Rows from block 9 of a small masked image model, named by matrix and row number. Rows with one number within an expert belong to one neuron, the router's apart. Each number is 128 + 24 x the weight over its row's rms, rounded and kept within 0 to 255. All counts start at 0. Numbers have three digits each.
Before each expert's rows are labels from the 100 images, of 14976, where the router gives the expert most weight on average: "responds to" is what is common among them; "colour at peak" is the nearest of a few named colours to the mean colour under the peak. Only what is clearly more common there than usual is listed. The data: retinal OCT scans (Kermany 2017). In brackets: how many of the 100, against the usual share in percent.
# router: router (model.blocks.9.mlp.router.weight, 8x192, trained with AdamW), inputs 0-191
# up: expert up (model.blocks.9.mlp.up, 8x96x192), inputs 0-191
# down: expert down (model.blocks.9.mlp.down, 8x192x96, transposed), outputs 0-191

# expert 3
responds to: finding: normal (78 vs 51.6)
colour at peak: grey (69 vs 24.9)
router.3:118129148172161130169082118141143150127162135145133108140172091095135087122152149166129170149142143123142138095103135058130135110147124109119091120103088105103174104131123124116101111142122094128141098161113129173146147120103140091116120115134133151081145122153151131142140119125115123119132082123133131155139130096125186120095160131132091094137145094121121158120077124113107101186153168105127168099113149142165107098134129151150123073133140135131119133155139132104191140132094106131115151143124143153147121101161119130138084132127113154100108109133109128157141079160122115173
up.3:129105164154126157169129107121124113127087150114109101126104122121157129123130118117125147127123133133116156115149152128155125159132078127109106114126143173123089104099111103150121152157094091158153121149149100103162162099141102146134133145100175123105113158083126131149146126168082079131110135129173136170132092125170116154125130116119100117103110100128122106126115136126138095104108101133092138125116141126137139117150111155180115092195124101124089122127166150125136126040058134146131121144114119133109147147150120155136098142137122131161113116093184074122136134137152129100
down.3:126142112135105129081144149115135113157131103129128169142109157120115167119088127130114139171143095131054170139114154162125125110140133154121111116122110138152107163171142065136142142105140121110129095111107159132078160173159110123092136140098115176129148142160108151120076134125176155111165121126101134086145149135090130114131114093135187117112110144124121116154112131115107177142137125109096120119114149163096106120097120138107145147107116099156136145135102119130108161129146128101147124150174138096142134115137110104109129149150200121145098157124114167146122146134101162168
up.4:142149151124128173103136149135124109155137108118144127107095124175098082157136117084099111112156146156142099132116149080125152106145172142099119118110124123136152104134156144130174159105095143105096164102119106126143170117164115143119130149081137149084109132109101171103153134123127169125148132114119128111130105135107150104112084089137102145075190150148126091119106162111140091128128153158164100124165163140123150092141136153158133117087115086114161132120127111104097105108127118105142116132155136128095107140131092143139176134115090153132139149112175130143186131159123151130
down.4:133085119117183119108137094121133113108128144124130125122166113150102114123106150136140113152115131108151118094138127179143127160133065147122145126179134141166094107084143157143118113152142100143140119133134117131132085130098152124124107116152087118155160121121139087134102132094129113165099103149114133164108135133154110133103189156135182108132154125078125164157158143121128129115118084137064103119098086141130127172090143139098093128103123103132113123159137144132167181119130140147092133113121102129182127165146139132140108087104120088132125103134134102145117154085091102122
up.5:143101140128099130135104133155127089143121102114126125135124158131115124122166110130099143162143140138116121113112143118067163186155105123133134109140127149143155159075133126115131158148126103103120148148106146163116127127122138155118136130145103138111159113131106156127152108136126105119134144126109113156108152134115133122134130035135156086165110113128109133116099107129180126161105133168156150151141163108144135092089166090099142120085106132110136144128155148124100101119138119135101113119158106147156124048155098158136174121144109187102124169084115128185120126099147162157
down.5:160156158140167153127129147110154143118080122118114163093148077140129087121116121135115131129132112125126099066111134110138129115097158140188137124161107144135104167151148123171174141139133141159134129141100144120126159164138148139122123133131123126147120123145198105096115148125162173127097070136143137148104106167148134141112108162169120130159125105134171105139170114189094150133113099126131136128107095157158169107162169097115115103155124139130156121103140139148128150119103151126121145110128137112119133120169130113125066145121090101136116110145129103104167136122122122192
up.6:148174141138105127107100120169130129140113133162171091066148090152157156091092172105131115145128120113121141136133119143082118135110094142112130170124115116120140167102145143113137117102169172128129133112107124151094114134128110122107152127146113109141106091142126149094184136119158160131110147167108141062121130147122117099092143115131104154128111163118101135157148137116147163124085156097105120141142054104134123109148118131087112146102166126124163103110127165130115097173125085136140145102176077113163084153139129117135126142110123118098151117132149143111129159105142103130
down.6:136122131136113143156109137111124093133136132148090165084121160088115111157132123119128107108180131117116114075163137138122153139113105126135122141082129131140111139151171118095146161114134075118140097107118158154092101155145103119114130105088122125119117089138094134109102122107146138154149159113137196138118140108138127163117143162087168129128128131098098141172156129152154131121087138095056173152137111130097131115126091097085156099101129162129118187176132103133126140126108137136109140116145148126153154113111159112156178133127138109161126116143170115158149172123132143094
up.7:115129093103103101130110143136116118155155143131111094102144095135157134116121177146159182083156125128130126134139150096176116093144171109144120138154111099078160109191126136123105110146110126109142149142133125113131186149138135098123065129115119127073147112119160124127153106129140082097127136080103126109163084080126170179117127126123134129112103133115162130164104120161115130143126149135160178126083119146103147081131138161170147087149111117129133124129123113123131122141102132145097179156139109150126081130143122095106121133104147124162097113143116119136140104135096106125
down.7:155157149127167140100116112087134123099119125143104171118103113107161114143133136110102131142153142159114130071126119107136085173132087102100125137121166142148101173089135165123135133106147151127161113102102135122120109116118107140120171144112111153134083084110125167158115116128100123137122093131128123105111121107117128084132120148132131140055116122031140160103132143096097152143124161111116063095127159117130110122166146096110136119138118115157124155116111131123122131088108108116128106103140130126152159074134129139132081107154104131084152105121101120096128118121141093097
up.8:128140133141113131082149114126112118136127121114141116096100154149107114157115109118145134148127091121112121119116115086092118162105118100110123100125161143111100162130112131103080110122131098112062125115100197122142120114167142139104161157156079128106127119122105124125145143172126124166121172097089149124117162199141110106124095101147110104105128146158142145118081126092122202120119113116122160133080129110121144128155128135164103101115119161099100184141170130083107106120076166137147135135134156128149115138112140135154113093103124138106114124127132128138120094154107159153
down.8:128109110089137103129132133130115115114125130121126138168108176103106217126130106102089093118102147155094152142103146156118143124135122146145101102140119137074152142127131122174128119139169150108118129135148157130127174102117132116111189175181113133099137126118100145141111106156108124139147126122121131171135105116101195158159134090165162128109110168154093172148120137120113114130121150082133117113128139120130125185146150146133129121143107123191101118125104149106135150084138146140109099130190111105146094092142134131132137115142112127142110133125133106109159079116145140103
up.9:150123140134165129155141106126127101072118154144135144144180089123168165135111147113150122102122166121104110162141126124149149138163111088128116130165140100082151111143139166135131153154122101145142091153126119129173097155099107150125121170133121113154094106112094143080093130106158133153138102096148098141121160178140106098111110132128138130144126122102132149101126111153139129170121191163131148141132084102104162155103117098149109102174128127090135164153184125093132104120121142127117137125125142125156098138135086095158133103119127124097099170124133110151143082127158172113
down.9:154125135102099127149112187140117119129130089137114114130094128140128091138160079127115159124121088135143084111105125077090145170117109121106161147150110112150135113092091118121106103127139096088127167123115123135137118138139111113127085130138134148090136112145150143127138130180097122143063168163119109132121153124131114119102138181143141105127198111102133127098071119124124088075128087151110105114126168150195122141135125139139147117114147103108124126142091150150145082112138127140119124130080109169118123122153124114090150159113123148150126103097095120114093144131160106109
up.10:116114104094120120113109133168163121122127125125136145131160115062128151071128113126167159141119168128135123096131128122154111121150120098110157126150128117112125144116114126129140146135141132156148089154158141168128101099116184148091175190120093132114139094146126122120091129143125130146102105150124076135121122120102109091116126125120132118171096106139135139081163100132070084143093119141122161163123196164166102142094121128110121155107128093177128146142128079119137144109136101122134112143097114091144126129121112151117090118116113093145135103106146124117137160072108171148
down.10:122158131107126121143131111107110130148099098129104123140176119126118125109140152148105078105139126160169128119130100147082168122078129143163136149128135163130154136157124143110136131107122141095138134080145123101121119141134101149181113095109113098149130159110100119133140151129162144155150146103136124119174177095143107180125137119112142149109129154143116149135118145112136128154124124117116122126163110103096082151111153149147150108148126158132118140070120150157107115111114140124141171143174136112096109104092137171155126077129157092093096166159131152083133056169180132151
up.11:107129129105104127108134053136112123144141151147171097145145136133127124144160112136122130131106095140177165132112086127161135147077120170083086100149110133166125132139107151111112147135109107111092123110161142109119177118148126140143107160139152180118118133116110122120123192130095158108127152104145130107170157135137143098155076129115125134135125122179137109136122136099121146172107127126141137119142102133125113161158127122113120127198180136142139120113135164156109152078140103098141112132081154084088129124115112134114102139137106101097109166148142138134108140176167105111
down.11:115117095143149128151122116155124121079131120095116173133161142095127130178138104139138162104116167130168157109101115097097132105114135106134120121105117137139133157177129109141137167110053116135084133115117113142126131138120156100150154104163109109099100097156143119109093132150165145159121074103126124122136127084113122120163164135093163103168102162130117145091132128122121140109110083092163150094176135090099088096099117130128121102136128122131149100077183103131135190133127130105098164093157123127129150115132102130156137150123159133121117163139143144104143123133130129143
up.12:129088105145134103143139174133128145151107096069112154146126133119117142119118090124127126111136116130101112133145117076194129134130117125130126093110099163147139179136106100132105143163130146140110106167152168120116121092140100131146123152145124142142094091159155156078115105144114162197101128127133130155098083127144075147114171067099113102169100112143142107134130124098116141100110132116158147093120129162102136130114154120114129113162124145108128171130138141088153103087118153154106100123151161125155125141150075113104105115137134114161155115120113131113150118111082136090
down.12:118148106078103134133129084128151112156099107139136063113118102139105086114165124156139172107123137108124142123154153147091142122109176136133127154142145157104125178132132125160112132100141132127131112127121124103148143156133170158120089148136126114161121105128120138096183146064076131111123136165205095119098103132122103087095132141120104124169126134119138134086126136126129137148099105140122133147125075069133131138145131116183157169109121140163162090144109151095129130158117116114112144124105115129160142100112173114148158115118113150097159126135115160139090146126145137120
up.13:103126150172133107101162121153125129107149155144075125117132161130076137137118101047164104113129125106128135145126167127129149179131123142140142115147184133174163131129145136152129118152149141090111116113115133183117127146150112129108124146125165112153130091093099168120134070111151140143154122132116149143144133121154107125129143115122137100098080114102082083111114166133093166131154100123114113147101105122109108133141111159131151148095104160099141110131191148113113135158138166126105159125135118142135137130128134137120116107143163126105087101139159103118106172105192114150
down.13:104171126128098118121177130133109141110113114158107144159151134124110123156085123122097129106112143158093127122118137133119086108107133114135110108078108112154132150117143119104147137152149135103144131137152107138114145125139121164110124128132097128107086112133106129147121108084171110136150135149113118117088108095138073149109163133126116134128134177115138094123143136143100087086172101128112118136135093127102099125110111182133134140115097075157154150100175129121106138126124095114108158153220184122147147123139117106117147130171164121110145111120188078105161143130145090109

# expert 6
responds to: finding: choroidal neovascularization (90 vs 29.4)
colour at peak: grey (80 vs 24.9)
router.6:113110109154111115107162142123140127121154117119127145124089142112131173135146108117159113127143101154119116119186104151182100132138134167115141138127119113135121110118142112120124136101109121136151088096129084098136102126133089108135135143109103125135105107103145108131111103127115138101132171088129113117109099137093142135162074116141135115086089089156154058123153103108118145130145095137163096184184143110085126169097128074102155116151106153116110137132116133099123130120119115088112064113121111142121129119118096131116101115119106069138083133118144128125123108049119108115
up.3:131108151152120131134123110123091141159122132200072141167086089141115099123177119113152171105109160117114099111086163149151143140110143132120100109125119095140167113129122123111156164114082109152125126127170110141140090110144120168116119133099086167101134168127129180146133062130128103152155146136091116103148141142127154079153084126103121125137111121113123146150114115110128100129137159106127101113157109113094137169125173118114099112110105143154160083148168119158106120148133129113147094145123126119166104139076119143138157141137135143127149144131117101115107110112176118153
down.3:106086117146142122135140153142154097088147122118155156100109122083106148081116075154158061147150091091138092130181104131147096133145101134098155115106084124133138139112148078135138137138110139141146082165091098105113115141157095095142109102118131103136109126099114114176122115133158133094105125107158157143158131143146110118119148109116096125097111153091163104128114113134155179157081089125103100134112136112112151087147122110090144140156138121128119147159128117093115109124099088129144086106112100123140134155124084094105119127118100108140154137153128140152131137162103151113
up.4:166132111145163137162149139132095184087111127127136095188151126120169154121141134179133130134153105154098128141135112079123107138147126145107111089118171124100103134142121134087123116097131119125169124143123119167154153162170142144154117128084101059110130152147124170127136169101167146124119122118148141133158094137153128111140125123143108086077135107085113120159090163164150128146130112107139121080125108140157128141096111135101156105131106090166134131144126121128121129107114134085120101126152141144154133211123126142118107082146128132146153125144149147143137141085118136128
down.4:143110094118126201123191083143122150150156087139140142120134123130153121159116134175157169136170116152155123116112118113126169140145080079136159145147145092103098092129168163130144143149082136144115177135162148118121130128136104126085119134090158142109127133125122150114153142112114118138177113145126117168131101087170166130129096126123161134131118103172143149129110091092099162117146140123131132152124114155131143110110147093109134166138139121121104145149142138147168104108114107158154163125137132185116164184131132116155100129154106150103127138109120129116147132131122108176
up.5:091150125119172156138114152133124109122143133095093107204138091165097155105152116148128102145143133132100089130126126161143122150139156109133101074127110126130128129139118137109144172094133103152119106119128116134137102111102140112153104153134112147127134098152171125152114130094115142139157139107161079131088134144126109115115126192133114105157133100125132114085107162084142149092116188108093109087115119109101166150149136130115132134136132125130121121130109163080113083142141153125078154124138100122133137101138134148084115176135111080089126119060129121123113167113110128092
down.5:169118121169122113126135108143130129156122093097122154128134104159096127103136114148122147159144116104144132158141139101133146109136127157082164067144096122143090127162129107121143148160082093114154121123095101127084169124150117163163114119146163156115099109114150131108127130156156112121105140134144103116158093106127109114163112103119124146104130111095114130101151121138121137114080119128136144124114134075148177101082106156148105133078138096163167153163111156135149175109118098136152143137112137123153179142097135153149115127109086143139128153145127079171079150175125141159
up.6:140166142122137091090128116112166096136107146168130117123179107103130119159153102109107178175071143100110132171166100104179143110119073170112119125109113110141143111146148144115099136125158149130126134134058160105128139140178079098148153110083164107133158113114110105092125110113152144121122104122093129117127140104143119112107088138126118137113157133087096116126165105126134138123110112099147139111115169124087099129112146171154134132096127189138109146165095106144142121119125126121130142097113129119153152124160089169127127151102093121145111103148156123120115135134113097121
down.6:170153122091090134162081111119126104126129129126152115120159154114126152117133138117114155116096125133108095128152121094142165162115126105167069147176149130111145122115089111097102111153112147084129106107120142134135145103157116123166109136079125110107132088148089099075148159122144199110139125134135080104089153087138174112080105142108153131148092171125081135146140139132119158100171115146120113110157144123088114140141185144166082106090111132151143119135107090129096137119166119148090101133140152125129119121128138127097112099149131125137142145141127116112123140107138137136
up.7:143102147095198115130090149161141131126110074128154122136151147153147138139128160139149142132112116127119111150126147104128113128128099160115122070123174139118103143122189151141097129128080163165166118074138153154115138110135077133098106146146108178163106126147116130110125195069126112155109097097146131149157132108116142170153149124118123112122135139172106165109122146115140122147127174100108104146108121140168148136142095117121131101125129141139117125183138126107147139112157106133148145151119104131161094112104102115123129094094113093106090091124119117088136153154117148150
down.7:149097131132090142126131120158083160149166156120106137137155124126151089154116131095088155136101176131056109157142177086137141132123116133142139137133113139116108121104105160149116132138149118094103116126107150193151093083119120158169127112119148150156160143186131115131131101128142099119113178153123122129138139171136153146135134137089089144170096138097137107115136156110137117132126114121110152127089193101167107117148128119123169134124152101140170159121122145108107107137120129128147133164127097094155188130134164097139095119133150138176123154136125117106122107136113129164
up.8:127127113112096165168118124100139124128145177119098112151125090118098163117128111118154136091135152141134111077114134182126101130112100135119121215174097081129090099113140110059124148145154119156107122138177129125152080150134154165152122112120115174100105191121143171161095140144111145107096144108115134093124126138108142154138096155119124141108158147135148118097157121116122162122089119122152106151145134096078130104113090099128095153123141091131115141135113110097131133105098154133137131112124111112083105167118129105131143123140129123094105129130138146105146132121118146100
down.8:175126092137165102136107166123154162103127146120143115141147118128145128091100116165086127112115140099176128120115141098113157137128152153100088115112117143096135120102152108167116117113186139111131153149120135116118128134138147109145149154108115115119108118141086109145129113139115099092110143144121124131137107115188158101168153095090150155147091087130129104188124105184146162132103114137130121115109131092126135124139136117142109157134117156101124173113102132146116101155116080124132107116124122108096142095045174150096113130148116118139139139122149112102165071107082155106
up.9:150116129127122107128137110182139142060123146159156110149153095106147134144180129104128142118170145173139150163133165147139149146091130134110150102123104085126193120120079125106074163134094152083166128110120108149123162125148146130126115171151106144104114113089118125131136097140150143163147145130104173107151139139132117140145155131105086141126145152163153113146123127108106133143116098145116070145125089124111115108151153148155121141129145170175146085104133161117108120136112113110136051154132114105125151141111166132142148164167160154151127131127132123122119110147127149124
down.9:098119115143145111170160157113119096147141161138126125131124115153147107142102127135141120099119110174136089127106127112135127115120104112113110119100120086115080147171141149127136144082113115117136106126173110102119107126109087160150124120095146114158136152114145119161124130133185129166146169150186108143148112113128081131103056129167100113136109172141082097151149096131115129164135098127109124101115147151130148102167137131139125071070107125124145119124165124093107183141162149091128171121186121129099107148123122145120125087114126112121154138149155125152165128143137134117
up.10:111118110098089104092167134145147130136123125150124128110111156094108153118167108077144070125138119148138139118121165153112111112148139127098108150132098106075176109105122117122108129160129097129147087161110162173145110114103155146086135097130102123141139140100099128124094126088112114152131159114139139107089126160118102127107136141121110135152121155136101087158164111086156161121129140099159132093174161109128119119091099135147148137105117100103151171129140094113151141164103122160081155130112150128154122098153076136114129140124125117160153146099124158101189129150161105096
down.10:140142124119116130138081122135132112170119115114092133122102120123134126140112140147155137115167104145154140107087142163131158107107171125142135153162143142117120094109112107119137124142125122153121112081124140113101137133138158160115126123125138118121098167118125104111123089145136128132119117196169125109125123150134150144137147140148132127170131107112131096107110067159098149119132128131112123099112107119077090102101114111120134089150077147125158134148089090101151105098205155143103126143133143070137073106095160146072102185146140138153127147075150118110151118157144086106
up.11:084167123125172116153156145110110119136151146120165086149164172133121086147114130143124183123143188173169110142140127113125127135140105084160139140121089131164127119115105117195128093122108120111111121134105127100161121099113093103116149095127131122095088116146110115129147155132168127155106142110116133096148082130106104125110140175118092131139142094111151142132121138151124090154136120089101113129135142101105124137118138167087126136113128174158106131115108138123162158117153120109131070186130119119091154155114145149191110140137128153152130121130151086100126138108124120090
down.11:098143108094113109126112117089138101108132119123132177116109145141092114085118128141149126113111107134134134133133147120137105155117128139102113110131126120102108159105136134112112096159153147151150150136122135130118077116106107128159132091107117109155155137174149164149140145153111132187152146150163090132121134128098141140139110146164143113161142161120168129142090098155115150121155105128096128109169097134121142135134118136159112099141118140100179103140169113122158131162189112093077143170119117175116109144171154104079145139076087120139168155121111076177121172140156130137
up.12:138120150160110127136110150103068089091138104168139162138132114111156097127145093086145162144129122164101108075146122129121140138143097151128142116101128095118170144146123160145108144105120122144146110139142129115145137167153117088133128128104078176131132114115106146153128135117122143118126110082163100160132130116112152156151130088113099138140106100154146135124135126095124116128123143159094132119138139164119153127113115107106160131184102130182156124140128101115148156163108082066085117150111131141163127147104135132084075099125139101142059156097150099151115127102133123171
down.12:109119115139093160145148098173069178142106114106118134127159129101160122139158111107122156145054094152092079149137159136154137102147118131134180113129129121114060085134123115144159168146147167123106137138111168144113136140092108163085152127150159083115130121147182118149112085126115096139134131161114146107132121112115107131128094156132104092152120161095127114118152127131088113159110090135140120154115129158138106109120119152139115119134149081134129114113132132116153177112111149146141100115103129145152122118138119126095133129163153113136146125127139183168103109173107137150
up.13:111105164174128141114155146098124155150182070142130146145105101143085124123123112141143133130161183091145126123116157110129126136115137132121074150132114108155170108130139129101128106140108111129122117123161125121128076131106093155116114106103123161152139143144116157112150086113107170162142118134132129164168156128115136121139138129128151123140199146118083142158127063139101105184174129120129135119090165136149119135138104108147092097107131129107164121153141131169176143164162153110156127117129125120129158091138132172129140124127114172158169128130118143180144107146154136117
down.13:092090130138133150171169152157109118127128129164139127078131140110143083165151164104126137116126131131127106162124109118139110128142147112168148116152149134138112112100118149138129083148104088150119123109081115097165144111128126087178121118146126096150112070123096104095117180110150120150145159126168129145123110125114145157152130096126149087114153117114092154098134144103155088113154168141147098151115142087153123114097120130084185197137097117105152074092140153123134142089138123099160134147130127118110091120125128144140108125124161125128125091093122098134113119091138110125

# expert 7
responds to: finding: normal (84 vs 51.6)
colour at peak: grey (80 vs 24.9)
router.7:144120111054090116123157131115115108133094130117135170124123137103145156124147120101107098127125114140111133135155071164102182124114103197148147154150134079107087107074096106139139146135126121126148133081121129105103110148175126141132144126156125130156123151152080122156145159128127103142127132123108108132110126162109105173172122136092142152146112152166136120093163100109153112115093133185161129104092139061083122172114106108129108167094135126151140125100117142113133178125116139123142162152143118119110129139102146124113110091153152112131140134115154135113129129119126140098
up.3:108138139128100099122116119152096144111140104072137163119093141067140132139091124103119142125174134105109112132141178097139141138144114152111162107134117138122150101139087131119118095158145169155121140124137146132145107138117076134157116168174169121142171136139142115118159128121126117109136142166091096148107178092121126143196121138120123118159149140187128139137166114174132098117097111135158132138182119067119128129142107128075122141091139111089136173118120111107085138135124129139147137122107122115100137102150082136141109145110124113136100155126149141113149180094127132162
down.3:139117129106110147160114177111148133116119132143147092130160131162118117122146130117145123135075121187160137145138108147112133115135169085126102153184158116129093142126160142146108154107082103105117119125098105124145143109150163134081187099122144121132097153104148144127135147140117129144156129096144150128178104161129133141113117106151119141140115106059141099091129086088133159121149136140134108151116154165132127139120124078172125132151147178151121119167134170144169136139116139123127129149125139162124137173101129157149136133183121154129171140137069094139123101153130086132
up.4:128150117086147105128149124142138172121091109119123167123153108153116075133147097125129147158186102120124134139123097132116158128173096121154174119138109092108151105142120101120106172105158142095118131094145183104138148173183107146113113131118112123120114153146140129131137145159162081136133130137093091143139142121129109130105166127132151123106156176143115161164140087131118128152122138150152085107119142129085107114092083130156099141162130112132127154107094141083100165134089124108155093156173125104101129169106120116140125112116107130138130142135178156155100153090146117141
down.4:077113142107130136150142157124091110104150138103125118148159114097147109087126105103120091126131105096147135107136125114102144149078143145134109136079116144137142104121116142119107123124100126130134147166123096061122157119141159103151102125105149171189131144115079080108133149151116140097134127099129106134140153146164122144174128128075091133179123089139104116170131154114117127122133144149161173151105149121151119132117117101158135148121089143103123105113094142131140114119146127115096125158101144133138076140150126164109180098097156136111117123076097083177136122099144104123
up.5:168164124142114156121128157155123137143121086144099143150140140134173142114108125142133120141146136095131191124057122098121138147140143129125112150155123100136143112155153159121119129146165131118114119117089115081111141156168135103150114126137143105131165117152141138157128148158105130138110092102117127162085177147135107089122146119143091119146090126093104176118163135138089159128145135123123105148131143129083114113156102130104150142146091179153163201114159146138135084075141160132156150101180158164114149169116092134110134151129113166127110161141137119124133118132128122117
down.5:123143100101145094129148110142129138113130124111135076116097126169131125143148129096134147098122127140102076119175131152113141120121128144132144098125149148107112147096098131131116122084114121124141103111182143165145153090096134145159135130120149157125089137125148110136123101070130127101175171172139149112179115140125131161167142154134139135108114150167134078139091123136147126134107164129137149110116097113142135139116192134147143089141136100085089069130096117135096117182143119136124131148072087085154114090132158149141118116149133115146190091129130117099131123135126100139
up.6:121113136165168150118111088144087148141083116142107106129112106071112123130132103118155138117128104148130118143104138109174110136110102123143095116121138162138182128104126098140079147156116125152142111166110136155153129153119104133107150139141183099153153128109136142161118118122132128112150115142100131156141145127130143120095115140159131101109140157140148153075141197145134127193121148130138146128143111145100110117122165100091107144093167149101148145147136155150152091099133071129115152162115158104130146113123149177169154138136152164146161153132164130176089095132145136090
down.6:127136106147184155131127160155140129133127143122163107132131157146160106111110092153117126162082148121143111176132136124078192136117126084104104120134081086105148125157113121092121131101107097123145113164135137173132120156108092116145118106143160153163116140121139127158098123132146135189166142116105168118115131143090150146103130114103105122116111126106120131153110142089138145100122121149099101142131119157084144099148050129087117137110126164129127114115130115120122164135149118160139139110134122119119154167134145158166149147128132110104121104120148108119185149126142127215
up.7:115141104104085119177122158132125159136123142136165101099093117092151098079117107135131136134117106116128130143130133089123163127116125126144125130138096109117145139088104176121084157120141104144109123109110124131125111146172129137098133099153134144114112105094070107100058091127132146108130132118086167101156148157117160134125108095093138090149130137173123086163106125142141126102132183150105139116151150146165143142128120116107143128142141084115086122103118155139130121111100142140143094141117105131089072124146127095081195181137125092116099135105109096121119156138121136145
down.7:098148109091138119106113162158105097153098097122142162086109124105121164133116156090127150081135104123116125120107062115144125088129147142108138128149155151156134181140161108119096164119130180121127070102128118149106092156134104107123132127157164134110090126172135136106106122119145139150132162078129129099137132093102100123154118150175126146120139148148106175142091129116130127094116150146124137103107159170128126117101120093150120118111110152161163150095120126093086101048124126127142136125113129095107122165092104131151153134123117136149146103138117148135174097109124122112
up.8:143098124077098139102150142127097158178135130153163134143096135113152148119125145094138143113126131146092133114097112115142138101139120147137130142121132105164123111149147150153125130173095169168106151090121125099126149107138139167090124128152136126123148137144109119102153153148110108136140131193105118133125124089123091125143109130137183114093136164155124078117169158146132145134104094125168083127136109111118137088116133157056120154103156138095109146102136141195127099124095146112161117120120125138140115136156174155096143164141081134134158108094161098108126103109138131081
down.8:110138097170102157139114127112135108113149165094136150152126101146092143131128142099140125129167108136162120153133154163102103129133120089106156139140061142121173116143108132152153135106147119109105110161137150109116128145133133133158183118125158089180131089144174144143108127130142142163133101108113125134075135133120161106121145104082121155172146133096107160131106109138143134128090116126078158104101107150119106143150169150159112184160168178150158094140109126102115113125108142167144172121126109162120163082140126110138149141144131115136161126150091111134143162113096154139
up.9:153125111171159141105123094168138102134106119123089151148094114177108145136087105078117137138107142138126124120139129145144109145062113121135136139104144112140147124101123095094107127121182118147165101166085156090084117126161160132154162144122150147127143141134121144145127145160177121113085159105149178155117093137161102162123101130124136191130127158125121111134123142160130150123158146168070119129133164111111168136156109152132068153139134170139113126104118136108082123128109144098131167123111127103136097158122132161142137123146123116134147140128098140111135161080098119130
down.9:114153161087169142160148123158109144105094132146139106109177118094147096146118136097143127131151142135114125139107133089103127144179136121136118146131126147102138110130093135158109143126054197111129167100152103199168159150089120140146143101120154102129135115120117128118151131101092088117165127129110106103112184148159131117131111137107163082124098126111116129137136094107126081139115128055162120125121112135156121135145145112096155111136144142101148126127155112180134105131142101108139084136140098115142110113147122105145093127105150133150084134140130122112100133156131157091
up.10:116095111165143121111153103176138125105092154129119166162122119119141151121141138055144137160136147117122127120149125097108149127153101105132124151122122140082129123124137138149167130075180117074106117134146164103132117137108103161168169159139120131133138149087124161110146105098131161112178104098166122147140138210114140114116080048144143134152150141120114112137162110105074125140088151143154130105146095113126136150100134118102100167119131099147141136150130153124136140121143130118101118120153107115094146125148117121137136156124144159095109118137179128111109124121158107104
down.10:129144119058107136114148120148112162180122102146113104098150155109111122152104105155123150119109111148159125125148149172168124146121141143134119100141138113185111124161092135099101088161106146180125162118111102167100135160143148162071099141149121089134113141149117100147105170136152051139076113127131133088155152104143121131130150160129121118127134122108116124135100141138144140120112115103147131171085137137122100138169113144102120088119116150110122110118185118145131154146133143157175149127113132145138129153100165144139098142161125097152147166145112134144102155140092153145
up.11:114156115154137132110153146165104177148123129138102137108114131147120097085152127099144153139109085170161128131127114124119101134173098115113116100147112121209128136104141108120157145122147123119130112168106101073141144167113115150135111098128160126092133164113113178129100111146136090110119117106113138155127123155105121087180150166107134159132146095152128144126149105167116110115123115148117112188125159101119154142125169120103103111124149116108141146090134152099091094117171108178135128133103159107173152138126166138167109141165129133135145098129158080133142131118169119117
down.11:134120148164143086148092090139155124116150125153158114104147099142112111216155087110125151099138070119130136103143083141111106134140134113080126101115115154123112088134097123168119107151120150132136106121133144113112134176131117089126134173148123121128105128132122104150141132127114135148142148126113104134132127154158136150121123158091099113122141160131150123099110159064145140119140095100167111077125067117128139171152102140179150123120123144133141109136120154135157141124136155085113152127172127084123157123143124168136128104174095104119110146141119189106079116147134118123
up.12:133146136131095145122132131135097129137127105141147151136110126128133170136161133114116105194147170157137123133094110111166098105085150076117091173133116091152120121092137143153096146102168104161117158121135117129115128164137152127129124119135159123120133181086144130185144135123169147101143137149112135109094170109125095105148111091153149064144086125125128080107146099116160092110140118135086138165139137109128104119144146101117152120123148117076156120160109144133134119102148144141093172107107121116097152137139136148112119171073102125182134113155151133127112154109130102151
down.12:151121121141142109113135129130161123119135147120126091142144156138166143128117093123129135074105093151136138124152127129085145130147094153167127104127149189091114136140144096107166087166078143109133087110138141148150133095119149127120122132120120149163185115157116101081108142104127126128104128096140091144169090151162145176131108144099113204103181117123129164140144159121083176137107115143143141130114115124100178145115102106102139139143118126140110137085136150109123147114135113090146154154119161117175110136091119128161123078169155128092115158138123137132144122135127139140
up.13:109114138157115102137133138152132122120169149087152131106153111155125148145161153113108153193147096151095126158137080114133171104146106147155166125095134118139114085100128099145119118094122137120133098126160162122086115138126137126161091129140112140102134111156060104128114111176116155161142090124147107145135119102122155142133170136099126110112135099122121194101128160095145153135095109141153150177119133117158126152150127090176158090143120112152142112099114163155107149130152134129168156130100142090154162154094109099140130149170172131138130095111133141127114135158105119124
down.13:140135117097120154155163153115136128172104121122127169148109144108102143133115118090159132120131100132113148123113171107096094142144178102112088106118132124131146106123126197118138167180142086078156136147109141132126158176158108128077139153079145136167103140137146143146154123131123116120147112051133133073105145180145133119094129110121144141123128125137156102129133121106141133159150158174122111109134106160089167117130133122118160146122133172119152169071152125083116151083130135130152137131132137109093156136136106171104143142144130150116096125144151144117133144135124109106